From a checkpoint of a small audio frame classifier.
Training: soap at rate 0.0021, 1500 steps, held-out accuracy 99%.
Data: trained on synthesized solo parts of chorales (CocoChorales), 39062 training examples, 2.5 epochs.
Rows from block 2 of a small audio frame classifier, named by matrix and row number. Rows with one number belong to one neuron. Each number is 128 + 32 x the weight over its row's rms, rounded and kept within 0 to 255. All counts start at 0. Numbers have three digits each. After the name is the row's rms in percent of the matrix's.
After each neuron's rows are labels from the 100 clips, of 14976, where the neuron reaches its highest value: "top examples" is what is common among them. Only what is clearly more common there than usual is listed. The data: synthesized solo parts of chorales (CocoChorales). In brackets: how many of the 100.
# fc1: first MLP up (model.blocks.2.ff1.fc1.weight, 640x160), inputs 0-159
# fc2: first MLP down (model.blocks.2.ff1.fc2.weight, 160x640, transposed), outputs 0-159

fc1.6 085:175148089173147076186140166091155166145131126103122104139095132098158138103128137082086118120152152123101117096103141073137160156119159098149173101104202142096122128130172255111110164174117137139138110139126143142140203109169124092185128161147123105033126134174144110080083128128154121099118080126099187112086158123127075167132133184137154148099133138084111146106225177129113128075122169068132141118157144106141131130074131146070123125114096138118088114131100138108132110099134184
fc2.6 083:112132075084109139138100142142146131176115139118149074122141083099150063156136088105119164171095104080093109138142143159200137124066146094123111109151074126168083113086080058130108102134114099130161103123144070129071080085073108165089137096123157134080109179131184154162165158193124213096157162145144119099118112159075082108181106077150122132122108130146110091120098108144171137147106058109167153110132139115115117123163099111153119084136135108142164145100191061157098149174125088
top examples: note D5 (54); note A3 (44)

fc1.599 130:123134139145164101134115065093162190174088122116150086150133111111166152141157102148110114083121132144164141179117082159082164074140160153090082144196146158133111113176070178152129116117115153092147116141151116136177110192141143154106097127108172091146088161157115077139148153104113171168127102104118067148130092042088182154187127124113127157145184076100062128082122149068177130087120111132095128090123119128141121170172131127110135168137094118142127185163054123123210127123116154
fc2.599 147:169149125089078107091125177098104108068111141141083150144132113096118137072104076115149111137146131113109076084124089047155091163118106096189171123085125123113162097082132044101128102147107147088146159062100115160119116102085049072157126097077092127139098142075098144135096155147140113087094099114091179122151113159127124120120122118129105063082092118135189074155156127117095091126125158164120081144128091143070141117073148118139126125114176111127086117100205113102066143108143095
top examples: note A4 (71); note B4 (32)

fc1.264 077:141166120172065207165113144100094076236108194095109128131207105122061105158139125110157124112126136073146138135176168087109155113129145152130074061203128106119116095164145104135124154166151115091166154145141197148092144103109134175110106092131181079119116105132102160147189135144097135169166099191114083123091170095156120138136143096131164154118149179156135112111145133098150154094153111173124140108164126088080124138138177091126138170099111136141094089151087137127118116111165096
fc2.264 082:100130151140149128123114072134128159107155138157095128151122146114147100123135138162134146119088049158048095083116075167143126143113110128103202124079086205140128143133078075079140119130084152190124167098148055108164168102140127099104135115164107152131151143092155079074107169096130125055112155105145150131100102136116108141079095166111083118115102134069121121107096127097136100149138123097114093148062121187134117108085049152074134107147114130166124169108167126116091150087037173
top examples: note D5 (100); violin (34); flute (31); note E5 (26)

fc1.451 078:142195106120177088095137149099167115123105100156119121123148192055191141148071156161107130147098121118115185135107122134115151147177132102064087136141099126100159184153131139098072145146128110148166155103104161087143102135142181135087125115135143123088120166123146163136158101135096075114159150120172173168144082134081121182143095106088138128079107078110150128149117168131181074104077137083161173127124090087077125144139160149212153073139097133152078105159137101182129085141040137
fc2.451 085:108121212174105154110092100133151129167117144064164100150109120141114164146144172109173114163162092174214069203108147090138112107111182172150096079124146133135059136066198118193148089131137150118119054143121150114108165136182142130158117147144133125116146111207130107091160110128167157180126140138120125100098229154142177095143119122166153150134120140111140137106086091150147124133174142089108103149140140131109138125111125089138173101122140145118176162061168145149092176136140158
top examples: note F4 (100); viola (54); clarinet (39); note D#4 (30)

fc1.146 098:093123138137184107126151156140075111123147144136159110135130069086187111125079131099074170083217142099166159104125136122146161134135121094163088039199192072072116141112070106116072098143200153120158080160120130083102087150129184131142120127119099094147154106152170151052147130109166106121143197157146109141148158122127070145116135127135157109118085141174119152069128127109109104135074131163113140093124143117132132158106105114155100149167107065099181149107180139167117151146146164
fc2.146 101:109146153107116147140134131122157092209151084167112124115155160147137152182172063150131113214114130164080204093099185072092146139122168171097147188108098136133071114132139159149172141144142149120135108105162128158091134161155111123133087120135112154147085138084170100190111106140112192124129147095131067137140103148077162098118109152110130129154124116177154084161108084158147129123225118082144089122106154108151174152154176117141197129155130203195153122113134130127115125136079086
top examples: note F4 (39); note C4 (37); note F3 (25); tuba (25)

fc1.141 102:128171108176163139120152163140101064153088084188125142127113177149135098107060160111136170102100095140172121082160114136122113121151146082073078139123105215121085092131153095102127115115143191112123099150121140180145104148165157183083106092176158158070083132137176084136094081200157136088154093115138143132144142148127120160111140140140095125090090108153142077105063169134195089131131162130191114149123149134133121096144192131149134160176087162185152100121091147125097068141159112
fc2.141 100:114109125129118131114164098093093150123224138133199172132130136098157115196107127100134131132160163091159175069178131118099077117171097147110118092168152133123101154123117150103055103169121128128143146160068158075091118189183130131169129169102136113141117131120150164158182154141108123140193106136103072107132151177101123167142107099102169077124088116080082075133136134138109143096165135108089117141123098164110166132132173136212174068121178156104135183128159096077167102070135131
top examples: note F4 (100); trombone (61)

fc1.43 129:142146104147129094069146142129118165099138104107096127144171167158192055083132149112116147040114139089197126076152126137109131170097109126124095055104117142202107098125123120106119175085096183122113121179161148162084076174127152133158120143139169119117115140106116138095155082115113111145091097106073109069129143129140152105074096101145123129109168136134182103095129124070086086173103119106126164121156161012122101205109136117110083138133131076125079147082140134121149123134092123
fc2.43 109:182153119146129175147096126103075133162085128152211061200101149110119092148165126145127099168142135154081101077119083165136195110161145151110121157141147156115080153096122202146101103159190117150060146105095100071114089116124150145168160080158129188119090106183172069099130121139077139107150134088184086156161131113076101090111122112131114175126148102112134135108131134192208139154088117108126119112152111148107176125135097143145162175127182133126104112114098104117084161110166116
top examples: note B3 (100); note C#4 (32); bassoon (27)

fc1.111 092:096081112194162134183153161124154126115154084121096159136140183089136122083158171153161114096115118069107155185107180097104096092117097119075079093103105126099125150193106143097053173127141147103109088164076105106082086150140094132183131073108165089155144107134126080119071137134183168126123109111125192141147117164120092130109119079137146163124109174135137112091068152082144122108140111118089188135129114128087130104129108150154070158125065157102148103074089120170112095140169196
fc2.111 083:190135108106179140098119063131127123161027134132160115149133148124083099107076042084118161094169087137120127224191091135188144164119084130108102098109125113081116133113144111137148146159147159146132159122134091126179093163112129094097135164094080120145116141100108128139143108107093135072023118134122097106131085079115126129128116075118128078130171131100108150123179157161115178183105138118147080108115090151158139111118088210127161095131131104158111144153133165087124088153094118
top examples: note A#5 (99); note G#5 (46); note G5 (44); trumpet (37)

fc1.270 072:077154113171177124117103161124151091131190112163174109151144156140056117185105141069137182169131183138173124076100148182093135087118118129093083147117116131128163144100098076114117129180173138101137053135098212105112134164102136136132147134074143104094178176163168115106098132143175105159207142126150111096118134120120116076096139087096170116075139106166130156114109122093135085077145111103165137056157176110088080171137148125140125152156111095143101105130134103059180120130136116
fc2.270 074:127131101092159160188121107108098134132135162130102050113139061077175102094086122154127173124110097132141165084127166112085163114124106157145152141146135150115117103235110154110120083137103142120146143157147089128076169137141131102129140134214116127087144150110121130113103105157203113155070145153081153189136098163175122105178150107125080126179109100095142121127189175149109156133146161121154106118124078063113138117136162126092118135056103216171107175135164177154100094097144144
top examples: note G5 (100); trumpet (49); note F5 (39); violin (33)

fc1.165 103:205157114131156124153095108147129079134169143117129072146127147180135146112110144155111200133134117135140172169142088061127112123079142102093152092111121154120097159107171195092173183161149128123101121171154106167093191060095107144102066127201146205113171152116122165098123108134131137153096147135147186094120142144152111118117076142154146067161135133115078099060151145130169099124142132083099173137133086109122099140115110111162176136124136115107183128152130145062044092098148169
fc2.165 099:091134085114152122100121148096066144134101122083169126109125144021105111095126144116094115094102134065157087124109127115140099138155148076105110147101082160146182157116106137120125139147111140169137091113134103126156063154140131169106147071067162141038087112111135071146109173122114148088228100096187078125075099117142108121140077105099128202087079133112163130162134117155093143142134088157147075089123079125122127135155110134123118064088124144186172135129113061164128139127121146
top examples: note D5 (34); note F#5 (33); note A3 (26)

fc1.226 075:148146103182157146113067154058127114156130109079155128114128111132107144112150128119213114130125103128140115114113126165101098200078139140171110146173089098102157169129071101096101156117138165125137107141130140124108136176161126147137119117118213131115142118133153123152142137193055133202119146077126169129135102184135095113115124118164091191097136134168091161099166165073199100120132104165059098135164128059143134100120144077113156097115201158080155122144102170157149118072097181
fc2.226 088:086176112088145144113153145109105114164111140142116133130134140155147085157115142152106168085151098094168115164157177165190138115183107086099201097161209172139140101156137158139168096180116082188152195133160139139135105108116112147101140092170086159124082118154149129147135141135161089105145103168081107127085096085155192126139164121095167117096116172106135099136156105163142161142085152125140146123057114076101105157125153136107104125138107087113137085081216148056092087177182087
top examples: note D5 (89); violin (36); trumpet (28); note D#5 (27)

fc1.450 109:103144104172203147157078136135157107125104128125151111104104123123129137132148226135105199131075136115164107128134162081057130140087106155126100142061098134102115134121124083118138109204154131119129081134142168132044142068162119160149114101168089134079135107134124130137163166107166129152133129151102132171101203156143162192108106104158125139068099173158134114097113166132121149095149120153204102069149141091071159140124165117107122127143076092190104087158138156109177167138080158
fc2.450 110:079142155065167099128125132113102120098196152190120170089098116099130124091126162142161117134135076099132181145149113158080121116135088197155125195148157177138130126143101134145125147120136165093077145088147100068164085165127106151165118174170167121122152106136076117147140123098144157142131145177151137067105162147169137119189119109146152141115171082103059167095181151115132122101211095075135044138067098138134115088114153101098119166114139163135073087095143076158106114115153171
top examples: note G5 (100); trumpet (48); note F5 (31); flute (25)

fc1.408 073:126163204152137148152149137130102101170085157158105072134138163086103157191121088074115133102104104086113152106114094135091143134093139157096126096138149198115124128119167137110174080162151076128187118094133132172123164146137124132185127124153167130205084119115109125142128122142095159131159112127147072113169176139189152101075198158086157148104098107133135126176089192195181117078107176084137187092111090174147074109110092122193092166123115155148139134103118159111129169160125129
fc2.408 082:170082134170110153122161087113178161097113095174127150089137103112180101072205159112115161199120153190119113140135124137136145161158076126146066086071095096138150104109120113127104130113083176131067102143108134114137135139127111100113154182128119107045086099103181084126124175121127115083084140164125192147146084167053129094171049101135109131131094119097158096082153106077082101164111161148131094151130135095070190102145156108156119095116143107088078127149120107111133105134140136
top examples: note F4 (99); trombone (36); note D#4 (29)

fc1.635 095:079166117095103086168136158109170085195148181196170115125128103185079159096065107129082193169117133079150109170091173151127109107187161069065078105114144154042151087124142116122138133126170159191105106129129145086118150094099096170088114098143100110151135166148100145107119187119105104110137167153155173102120166116120150145130130137176189126165143062133082117089108113098182097098090157128128140113108114130146116075120082177139121154179153142133128152141147081122116110154135136
fc2.635 104:155122135099128186138062101154057135115135118102056190136135158092108176177167101158112097110159125130091141090112073117149140150110174086148138110081119137137109166100091150122099155123130151085072105134123085138121086146167058108172162181117127124124135082167148119188105102088154163166164149150108039163141141105077063125117110128084117137072124146099120108138142135090121121131106148166083158139138167082120095135127087085141125122100112171132096103136104117117253176123125112
top examples: note A4 (100); oboe (94); note B4 (41)

fc1.14 093:117166115154099136136097150113155076166110119127109167126124208090111109118088136078136163104123122109121133195102146102080092135145133144184137096195155117099104169150168189118137146147164127102136155157163135138137090144143045137120133109098084045141119184083124158099151097082163207084121081113144106117184114144158119116113179074170186146079123080113159143097101153162143176152063101114154159115159124159088135119138081172156155145128122139091125096102114101080078118153133191
fc2.14 097:151091107154153159081167120106138117128086106098148061129146177108063134168127136157078153158140112130165135109115134199117121075099145147065143128046138121168122107093132040163181123108086160127105136113148081146092116102110136093150143149161118140123155091088103143083135132139124116102125150117163102066091090159075153082153068126071135120180153208109093122160111101159071123139175094138113109154202110126120133123135112182091101128152151173157120126170134184179155112077171137
top examples: note A#5 (95); note G#5 (46); note G5 (34); instrument: trumpet (31)

fc1.584 113:123111065190220118185127136115156123146179109123141079142131111128124134111142154089093144132143122188094152149140130100209145137137190138095088077106115115113189126093110132125141194147150161136137163151163120155100143101091051167064106111170139083157179184117122096127137149132114101137095099085101106163136131166126166148108145150203143188078079160144202160147120183109130186126066120107104123157107088101149157093099106086131177127169145115109125110119141116148151144169125158
fc2.584 112:156097064136112141135134167093119122139133143137078147106126155151146128120171163150118148103152098127125151138191113147175099159061141163059179171139105108085112112115113151113102148121125130141124073157098172155166176146163094144147139084144136173055063147108104102131166114152156169183115156086073143126081137175087151172207132202107188186144097139079133139122177107136129164087101102117136116128098155129087187157126132114092121104071100162093148164132151107173130110139059186
top examples: note D5 (100); violin (39); note C5 (32); oboe (29)

fc1.522 095:135180107149129110152116077147102052149108152160158121137092166104131087112051158128091245104106155125114124173091157120110143191148150151068158095112127125081122154085154135160133107161147146142126174077138120136103117092125108105110138116146103117075154184088078138131144164222130123164093070063098122157162133115114207082122165110144136176175119108151133203085145109125133152122116155139116096116115097091100109129166130145119108158092184119124150147127190116107131163079132152
fc2.522 103:176109142175099159148114197079137116104144129055090090111036109108111145176142110143123097112165130111175137056144196116154143104185147145156124181185057064073121104148089088120176184157118123115181181148126176141128157143122195135149112123139109151130116131149147168100187159111082136133144127148103129113109096128156103153110156103121124121131139137066059105113178170159122132072138096111211108131128090156139177148125167108068162104125116106135145130133090141104134112125121152
top examples: note C#3 (85); cello (65); note G#3 (42); note F#3 (36)

fc1.338 098:126178139149147102135117113126165141150139170159105093138122148136105157070156131209132147179166135148111076112194133135123123082085104116195102154111106154108118121040114152124149110129157136079186117172104176098142134087112172141116119075149108102120106132074093172164210168113118119089138174138120135136134168125143105104078114074225094193167124129110132154183110184156175134134099187134161126120156110145104097137139155095087112174099142137155167152165130119120120110183093069
fc2.338 094:134114139152115117141146155173077172148128104150148158098111117095133180191120085140118133139153169123111139140192098130126121176217124145119162091148158084090128125166153109138177171152096134177064141075138092182092087183155092129066097166127115160155158067197135094090089108139146113140087144151178134124138129065139097165166145128081202142141186127187130115165119067072125128111144084135084132147110123142116134167177110135182158145156096097090124130122113112066110160135157118
top examples: note D#3 (100); tuba (48); note A#3 (45); instrument: bassoon (35)

fc1.27 163:110126151075075195092120161125141124111131157131108098131167115094152087083107133118129137141155092139139078145122128123210120077110196081076150127099161123097120241161080088127208120124111142134095139189131156106114075086126130143162124116110162077098095169106098067111153088150129187142132170146138136108101121117145113184162027086131133149155097140130118135146091109131142160128135133133211136101074094115121125135174126174163111098117116123083169099093129100114151132112149178
fc2.27 140:137082187100099102113139131119114115154113090125168158172083144151134140166140117112170066125066137117100164110146151079151134112173143091126134098102170094112121173223135094115112203178143120075103168147139113167169108181144123122179120128085129135164163073088118158066158140139142124107121104171112137101133081110161135114102135104144117124132144142123095083094086034159110162182167081101098040094118130140150158133060101141112109125103134069150137135100119141178143084112082081
top examples: note G4 (97); oboe (37); note A4 (30); note F4 (25)

fc1.605 097:111161068120103180154098091096136091114173125146092103107150156155138117116086143132078198182113120119120153129154160152173108084115149106138141093166159147123130116059189144126139122134108133131200150141162104141104171092118075081170123116109144145037169093112095172126098040138117078113117078169129116177072036106126141202168166138172148146070132153143108120136133125079074122141099149189180148132146145084106101086113177107136110097134129115115111122133122132129139110122166107
fc2.605 102:111193134114140089022071139121114183119136062162154147136078098080138149125154147151167137151118136188094152140152130131144103140113126134150101118132138098138157144121107110118111143119137140112090146091112189118093169144144123119085163144129168141175078207151134135118157143078092158120136101111118141114134142132208103110088096108099163166176130158098121125135114161169103150116126106107121105174048118115144139159065063189096186146132117112192150131140228136130108197114161174
top examples: note C#3 (90); note G#3 (61); bassoon (58)

fc1.9 084:172129144112145115125119123110119144122080080184072152116082142093125082065148130107194149121155152108151142149120112135138109093140032151143150135129154120131087104084116132136139134122127186122131119204163171111074108120168190103135165125159058106090134168150143104106104076134087164117123163127124123117080173055071066154136097167155153135095116104180121218149166141132147077076133129081123170081082171129137092198135105134150108150098111063128106161139138144131122088144146123
fc2.9 091:117141089130095112131091052102108123119193094107124063154111147173121082147078086108077093137103096130121102121189165093138147115086095116066092103161092140126137113154157142091091131132120084106069097098138124102132134222106148164161080154161111175158071134157150109151153122124194166103146108134178139125140102188101145140104135115103050143146111157162171096101147127136119140140086075178146086129139107125101157113088113108192138099139123162128167060112125146072051119087138134
top examples: note F4 (57); note A#2 (43); trombone (39); note A#3 (28)

fc1.203 087:138112118172131122149205157042146129113191125132095157169139140139063092105126142091179175158174127125122147185143166137115139094137140086080146047198142160153117145166133162117124158163153184161091126121122126060096133105123122092152058082143159137163179145128154112145114151094166156113208089092130163107139097141130109107132132122145151134066115153138159120131058154120141121158107128124172163181132121101180119122177140087111089098092139106082098088164146128142119175107077180
fc2.203 098:100152104120123138174134124180095125154061142124128102066172093112169133140092081166061105076119153160084115056141115097139101147118145094120115171074132137110143127135152130107059080090129069183150069156165133163149144149127125205123182143131079144080109124116142098115115102167095133159116150156149142153149160075106138172141160161116099095144127132076149141138205124162124145107134096095090147096135176173125171136102139201129209103138145121193127160153090171127129114143181089
top examples: note D5 (100); flute (45); note D#5 (29); note E5 (25)

fc1.562 089:170111111167171102111139094204208121157145137152164108175159133111156113102116204132105168119098187143062134077124100117110125166103125123136137093078088115191140200157113170155141153148132149142109112139143165120135138147155100111166137127092147134114180080104101137122123092120122057095157097131106105151133171092112074108040099133140125127123155051151146096161209172124151123088087184076123109098088118069114121130166158093102106154124105151102096082125173131133076126095124116
fc2.562 095:153156119125137121164158185108136133184144146176118107102175156107149156183193185071122108129096079127150200138125124134125110093165153145112136130150167142132109184172130082151115092099129157109089184140131133176137103107101166137100084153125146149164131159165078124127129122099166134134069140120168151084159151145147095122195103095111121103123099172104161201092117141134160063149122048149121171082173129161132147099145176142128112127171115104158149116042041179117158139180119095
top examples: note B3 (80); clarinet (51); note C#4 (31); note E4 (26)

fc1.174 096:085121090195117141120099095107151217152136148147129143146151089174094092136185115126127148144155126086145101144122100133108131086166157150152098148141170107125096112153160104061087115119140152130165125107107121074112202126122071193107166162113081114129060104135128075095129159145120114117117155143082149137104195131121111082109119124100151126080189126113133129066144127111159109138050103144118139206150160092061061144076195121108135111101101100140104127136115076087076117163182138
fc2.174 102:091104178116130086103122111128088138097098137105094096116129157107119164104105090208120094094089110152146122103070076182121101141106082102172147130084074148159122091132077119171155151161151179140129122162143124145124108124139171121174100104176129147134176166147154154071121101186183169131216127146167112115172078153132166161134203176101092114121134112113079146198111107120092136139149124128117090098106076146149172097153090190138134131168158139122102154088105118160179120058110083
top examples: note A4 (50)

fc1.536 088:163173143162128164217098146121099116088127159119070139147185110155170101143101099130137155150094146050116127060149111139124110110117126086125137058109090140062154087220125128206125163181102131135157152160142089162128117067155143138093146112130083130128082136122091057145130089100166140083083126126176177090113143118118132127160173138143168107141176147141111094128138109173167087199136138154082103120142118147129137113167099124127152164136145135154127076149080143206163128161130150
fc2.536 097:089111118090160091074055079067133181170132113132129124135093132103122149134159129154136155124126123128138139151131147140149148133159135148139141179131209119125049176087166127126113121096174101134101093103117243095152121178155094098123189163145166129107145173125163199175141115119101095184172115083151099133123120134130116135098163168152074141160109106039160123129148156096101142125128125132111122149128140131119085110074163129112096144190116093129050133119180089087168141104145181
top examples: note C#3 (94); note G#3 (51); tuba (49); note F#3 (34)

fc1.159 096:125124160156112112155105139131109091116158129145108111080078132101148141169158103155092077214153083088203143122125133077086096080163113077122098134118105086143140117115162173132158180130083099137095103132147128077103096114154105155125108111229106121072144100162163138157136102100169091094137088198139100151108106126158099147175108111167116136077153117105118094151105126121146128121116167153201100042111125083094132099094174127125140152066146101102108165142166108172099127123063069
fc2.159 096:122174106141117136107148117163165122110140081072100156124155091120141157133071180123170202107158156150129129140151147132173139142137126176106156135098158162163127151098077125135114096191172134058136179166151139144095169149168156138132107143136204142129163198130101076076156146142180088134139178126119176137118146111147129162125131079103139151085108138118142144170107144162160093139182137090168138147165122093131122188123099128135194061199166163198163158098098137146125076177178158
top examples: note G5 (97); violin (57); note F5 (46); instrument: trumpet (36)

fc1.481 119:107120135146128138167144105109101120092133112152100146123086124112176073121104104060108177120111159158122144114166095097151154158163124089149125064137148115146171086111101103080151179195118050148197134108107134182156134141120107162102068079115109121115189159116137096192139070107163156193124098057153103185160108123145172054152045157075167140135128107133131137089120136136123167123102169108087120132119076127200117103149168129145152151119112170149140127123124102111127128072183126
fc2.481 113:101125120129103110088131216159091117077092133126102052142121147113161114174162110134139141174126133123147113114138096106133143149076131176147114187136075118079126106138125159136168146107110178119116116145156126146091158146172139096102150098169152130043104205095127092069116211191079137122138121164098122149147144093076111117162156164189175144154122113168129091125163115114085159173093185139137094106100125101098094098126134133137090103130112071087173140095148136126229132140081136
top examples: note C#3 (99); bassoon (67); note G#3 (54)

fc1.295 066:113102112132147136145157141172131102123163140211122104100115118080126180117120143105142153176112159123169139177090086119125123168139154151125088117086118147103108119108161086184124122071201105092065080200098148124088144128132113111139125185089149116088162176135164105075086128116143164146114097107092145092159102149138121137133160076161197144110161189104154167172132149194091144137178151134121193135169153107068128106073089195109063130134098125151149131177105061134147153130146117
fc2.295 069:125150125148062182117128144086186119155111117136137127101144152166145142136129131123097153089164107160060139120109167129105144156117107090184152108184139126134120170168084125088099116196040167157094139048126100160167090105059129131089118119111110102159188104119040115159147105160125182102154127131153161163142135187119127106121071125194162114179137140143083122108116153131139119168110150126143140118137116132168192138202197134152161193111134106090147158102120183105128157131146160
top examples: note C#3 (88); note G#3 (58); cello (45); note F#3 (44)

fc1.425 073:101176158143173101163114106198107069102123071143112110186122122116100177091096164087147129133118139138195091084148116108135117152169150151101159105140123179156159123110108129159151125199160163110140114142136136161112180112173130145147112116127108134128157172145149114174087169097139115082105108126118094175103202123074177107135255167130065101119141132148155114105082093164117125068113153102100115149163111119145129102112102098168162127187123136105099178120111106156127117130153190
fc2.425 082:111099181122091142142160117061117183139125107153099148103155144155161121158149078183127138125177164149153173187109109168134205101138087137114144159087153149088119105145144133094115125072110140046134129150082146080132125221095103189130108170136193123114168154132110177136186081112131131217124148113132103123176049169138163129117057098156183166143129114127105145128153185125154137140127139184155159149092156132139128165132160135120127156098103143137103130121128145111117135067067116
top examples: note G4 (55); note G#4 (41); clarinet (30); note F4 (25)

fc1.223 118:161125145214147120178075137103093139180168106145165085132044163156107083087135142103103138110129112143103141118116113162129164158049202131165090091158124132105140143099144132111064092132103129201117172138143096084132134124091170204154130111132160166121104167125142154098107115133172114160155084132121154165113114136107166124080180193090121095195117175098101095131151195112128122131146082110158178162105133153137106139101154133157136144157130100138162136184124134213138081099115104
fc2.223 115:134128108040070167119159154122136107121129113134165197103139105140113182150122121099123113134095103150143115098092143152165080076122130142085207087126133146150135086163125174155159113145166097126148089146137133140105142137132091163137124133196160105121205114072071071118179134107066109131165117110116090087127164132120139134151102165207147175071149196085107129106111102088127143136220094162069128091116122133117158126096109184094141133136187114091076082104122125117104086119135124
top examples: note D5 (94); note C5 (47); violin (36); note E5 (25)

fc1.58 102:135141120159068038116125138131151109146152130107097140132117123103046152063125097105139236118115158169153082099101130172119155076151133157139111103093134106137090114155113146123139152130120109122181200142093093100127078106089142126144165103097101171174082105115083118139082132178171113125165107145113141165136172107157147094107165123122132138081052073095152107169201175137163108116138114092181135166167127105101155110133152101122186093121110124139109097156181109158130090064175115
fc2.58 099:096072107096139184116112106073133199131093128169119113089150118137134165145164122167114081113058141126159076165167133140092108157048109137143110161113158152093130109159139153140145104080102125092085093075154095137068137131139131098149206143211163133091184192128124096086115104134090152117094154081121086145128091160129107138119131117077158031174162152081127140093102102124112124106076111140098131117147122134158086098181150118133106166103142130101146142137101158054163125162119173
top examples: note G5 (45)

fc1.391 075:151106168153139146110134138044203100110109109154105165112086132097100156063129159068128088090113105140115167107128131129117081082151143107137156146082130116154117122195146116063146161161101067063120176079124119148135143112119169127171123117125114138124118127177085142123135150136151114145111125151123093140147091137151128095110132111172082108148060143094140141097126232135140132145158059132136235108073087091127082167136122110125168136151143128140157190078119201160095118099095147
fc2.391 080:128099106102150177143142127131080174123110104098117128104107149125107131168106075149102117096151198122091066156106145132186145154126064130111058079127139068116177170061103131134078103112109150126092112135158096127135140186114138102067117156135135115088145161106107107137104125129126095047095084147088100107159152085166130152135126093130140162119204140160090129170178095146118153113095165137183040109164096142086145110127099157154109139165129163108187122166109067057151098128108177
top examples: note A#5 (44); trumpet (26)

fc1.266 097:136138106122127131126133143136085164128157108133141161137103129133143127121081104119105095129117148165135113120109117107196192103139129151104149119149128058145164185137145122169086100130150189161196121157138112107139129162208074135068110105154204100122139116109134130105103106114106086193112116094123144148081142098153048095101097130097178132137133155166154144130113151123205097130152129055153153112083112108101102118108143159216154129166165183163174129211149135119085211127157084
fc2.266 104:131135202110097122125180115123130160160176103111131096130177105131139115125180149074127115105145055084131098140137150144100122138132165110144175148190131215099054066121170099144157138074142125117091070168118175154148097123097159173172103130127063146150164122108134056166136131173175150130142192092117099121175095139107175083155165155179172096125087099113125134103116115130119126068156149179087113133087179157173125135175151107130105148101131092090139132141118129169189100124108162
top examples: note F4 (94); viola (77); note D#4 (43); note G4 (28)

fc1.567 080:110113132162135084141117150096151135159119054117116142130093105219128088137156132100125109097112208114138145115034153120171114182194098152062106120152168078109151201150092134080142103154132090147171099132097069100133194118190132150105161156119105125102188143137096131108094042161108124113160096099154133134121175105156138112094148127123126050082149113092114176114143113118147108133163146155082131183105142123133125139212143142134112132168087132152113120108094133147128163088153115
fc2.567 080:128128119085123166105123138174112162145093151157136042129156148024100119152083187135134152163094028168122123127146174102100116087140164121127165123109103147187103094137211128127129092105134161137078112127144113173131099137115144116158097118087180130171130123122159197180152190117144127151058138066132105142128126164132089083130101149125179159167119150102106102088113159113138127117102126144138153011158104158119168134104135126168131156108167127089132115142150121126160079115091138
top examples: note D#3 (93); bassoon (46); tuba (46)

fc1.311 085:088160190163209101191122078140188114138171139145134153169111176187180054152089141096195152105141163119081145097131143164138134113154131084141075115110136182069140175118154145120132186154104129142154096085069113126088158189151088150139126126123075064093164156168135161125173080092113153162113126158144082191088154110147114103098139123100141143094127153142157148083119112127128119128122131085162113099125122146096085167139087088107110094079101172177106137139168134110142151148116163
fc2.311 077:159142103151122108093068103139104084094138126102171087117135095097089090160115074134130190147093143099158156111094108119107134113112111107109144131104152082205198092151093140123147056142134110113123133136114196175104118081123100157134128130120087140146099174134134152122126141130141171123169134112113133084121105165129226062154103117134118148169111115082023094136136113113138104114168110165148106182114036098129103058145132098147137145187188122146143126128097167117134098095129052
top examples: note G5 (99); violin (46); note F5 (40); flute (28)

fc1.534 083:117111178128048122145093077099131207135135121149122138155154088078084114096074122065148140098199157054127118134123159084237152142119152191112100144086182182115098146170127117108136161092134140094153125129133113111124120153096112156155077149145133115141173144110100083166155130097110118155147121156112130073126178125134119169120114078166138141143166103124162160056113164117179116106128065118137188099098136156144106154115163074144144113097106146161122137081140101133056138167117174
fc2.534 093:144148116127180163160142187167156052136148172112123118141121178172156130128168129098075157137100133175097178115131178160186109078138144115083155078087157077122148108132103118145136125201125139097104152147142136131099188115165095102186167135148144191115131108123122149085073155117137157094120190135167180121180106145095135127067185170107106087108158140113091151180128149144048121148110173135179125163187136136117127137097114199157109112132155102104153163151122114115173104066089114
top examples: note G4 (90); note A4 (33); oboe (27)

fc1.427 094:094089136094100147164064114117145165149103098113072055136143134117172159200099114170124130116118091158104124119097115116126126062160057111085104095074130111083149163150136181131138125173093141120135059098102156126171052146151147136110113174137139131132104146099127141119131112087160151130136058123062169162130085186082109153115149178135104120109159111134154081073203140138122144181110131119147150147118104094078147122096055152157141135136051117121105073137117141068134085164121113
fc2.427 099:137124101147110130116154170123156106136147094100171136073158107144136140042133117124128091107112129073145116163133092066177124155127170124118095159086116068158104115111161102111119135118160156088133126125140122126150176145085155114120182066139133117133112122153097130169129140169077083136135149075173132087160129054100169129121103113136118110142111069152125180106114082093107097087176163093119142084138123115155133103126164091121137145169210184099159153082111045221109229117145131
top examples: note A4 (65); note C5 (49); note B4 (37); horn (36)

fc1.627 095:062150134138153123139207154126178119175130130168137080143154124125118191120149106101167112118131110130167117122121069141138078136171142107095146123103108092094083097172156082117155108070132161079077148208144151046080151141189176168145217164111135201131133159159118110144108114075157087152060115132168137189099139087140132129149122161142179127096157119105174133160135096119060080126108143112159123107119145104098105115125160158124149093098155104104100141144144080141147121168086108
fc2.627 088:156125132150098150110127153091111120084157149117109109102123116113124091079063122120072137133077122112112109141084139064118132162095117131162135073116154170168164174121137170100146096121110098192087103086105083189161172132057136158065172140173155056161131175156107118142069103153138167126145175073135131138093160178146057115072109082144119122167147143144096074106130140156130114060184102089092179126122126085138113145138155085181108154158148126135150150132091153156181137148116176
top examples: note F4 (32); note C4 (31); note F#4 (28)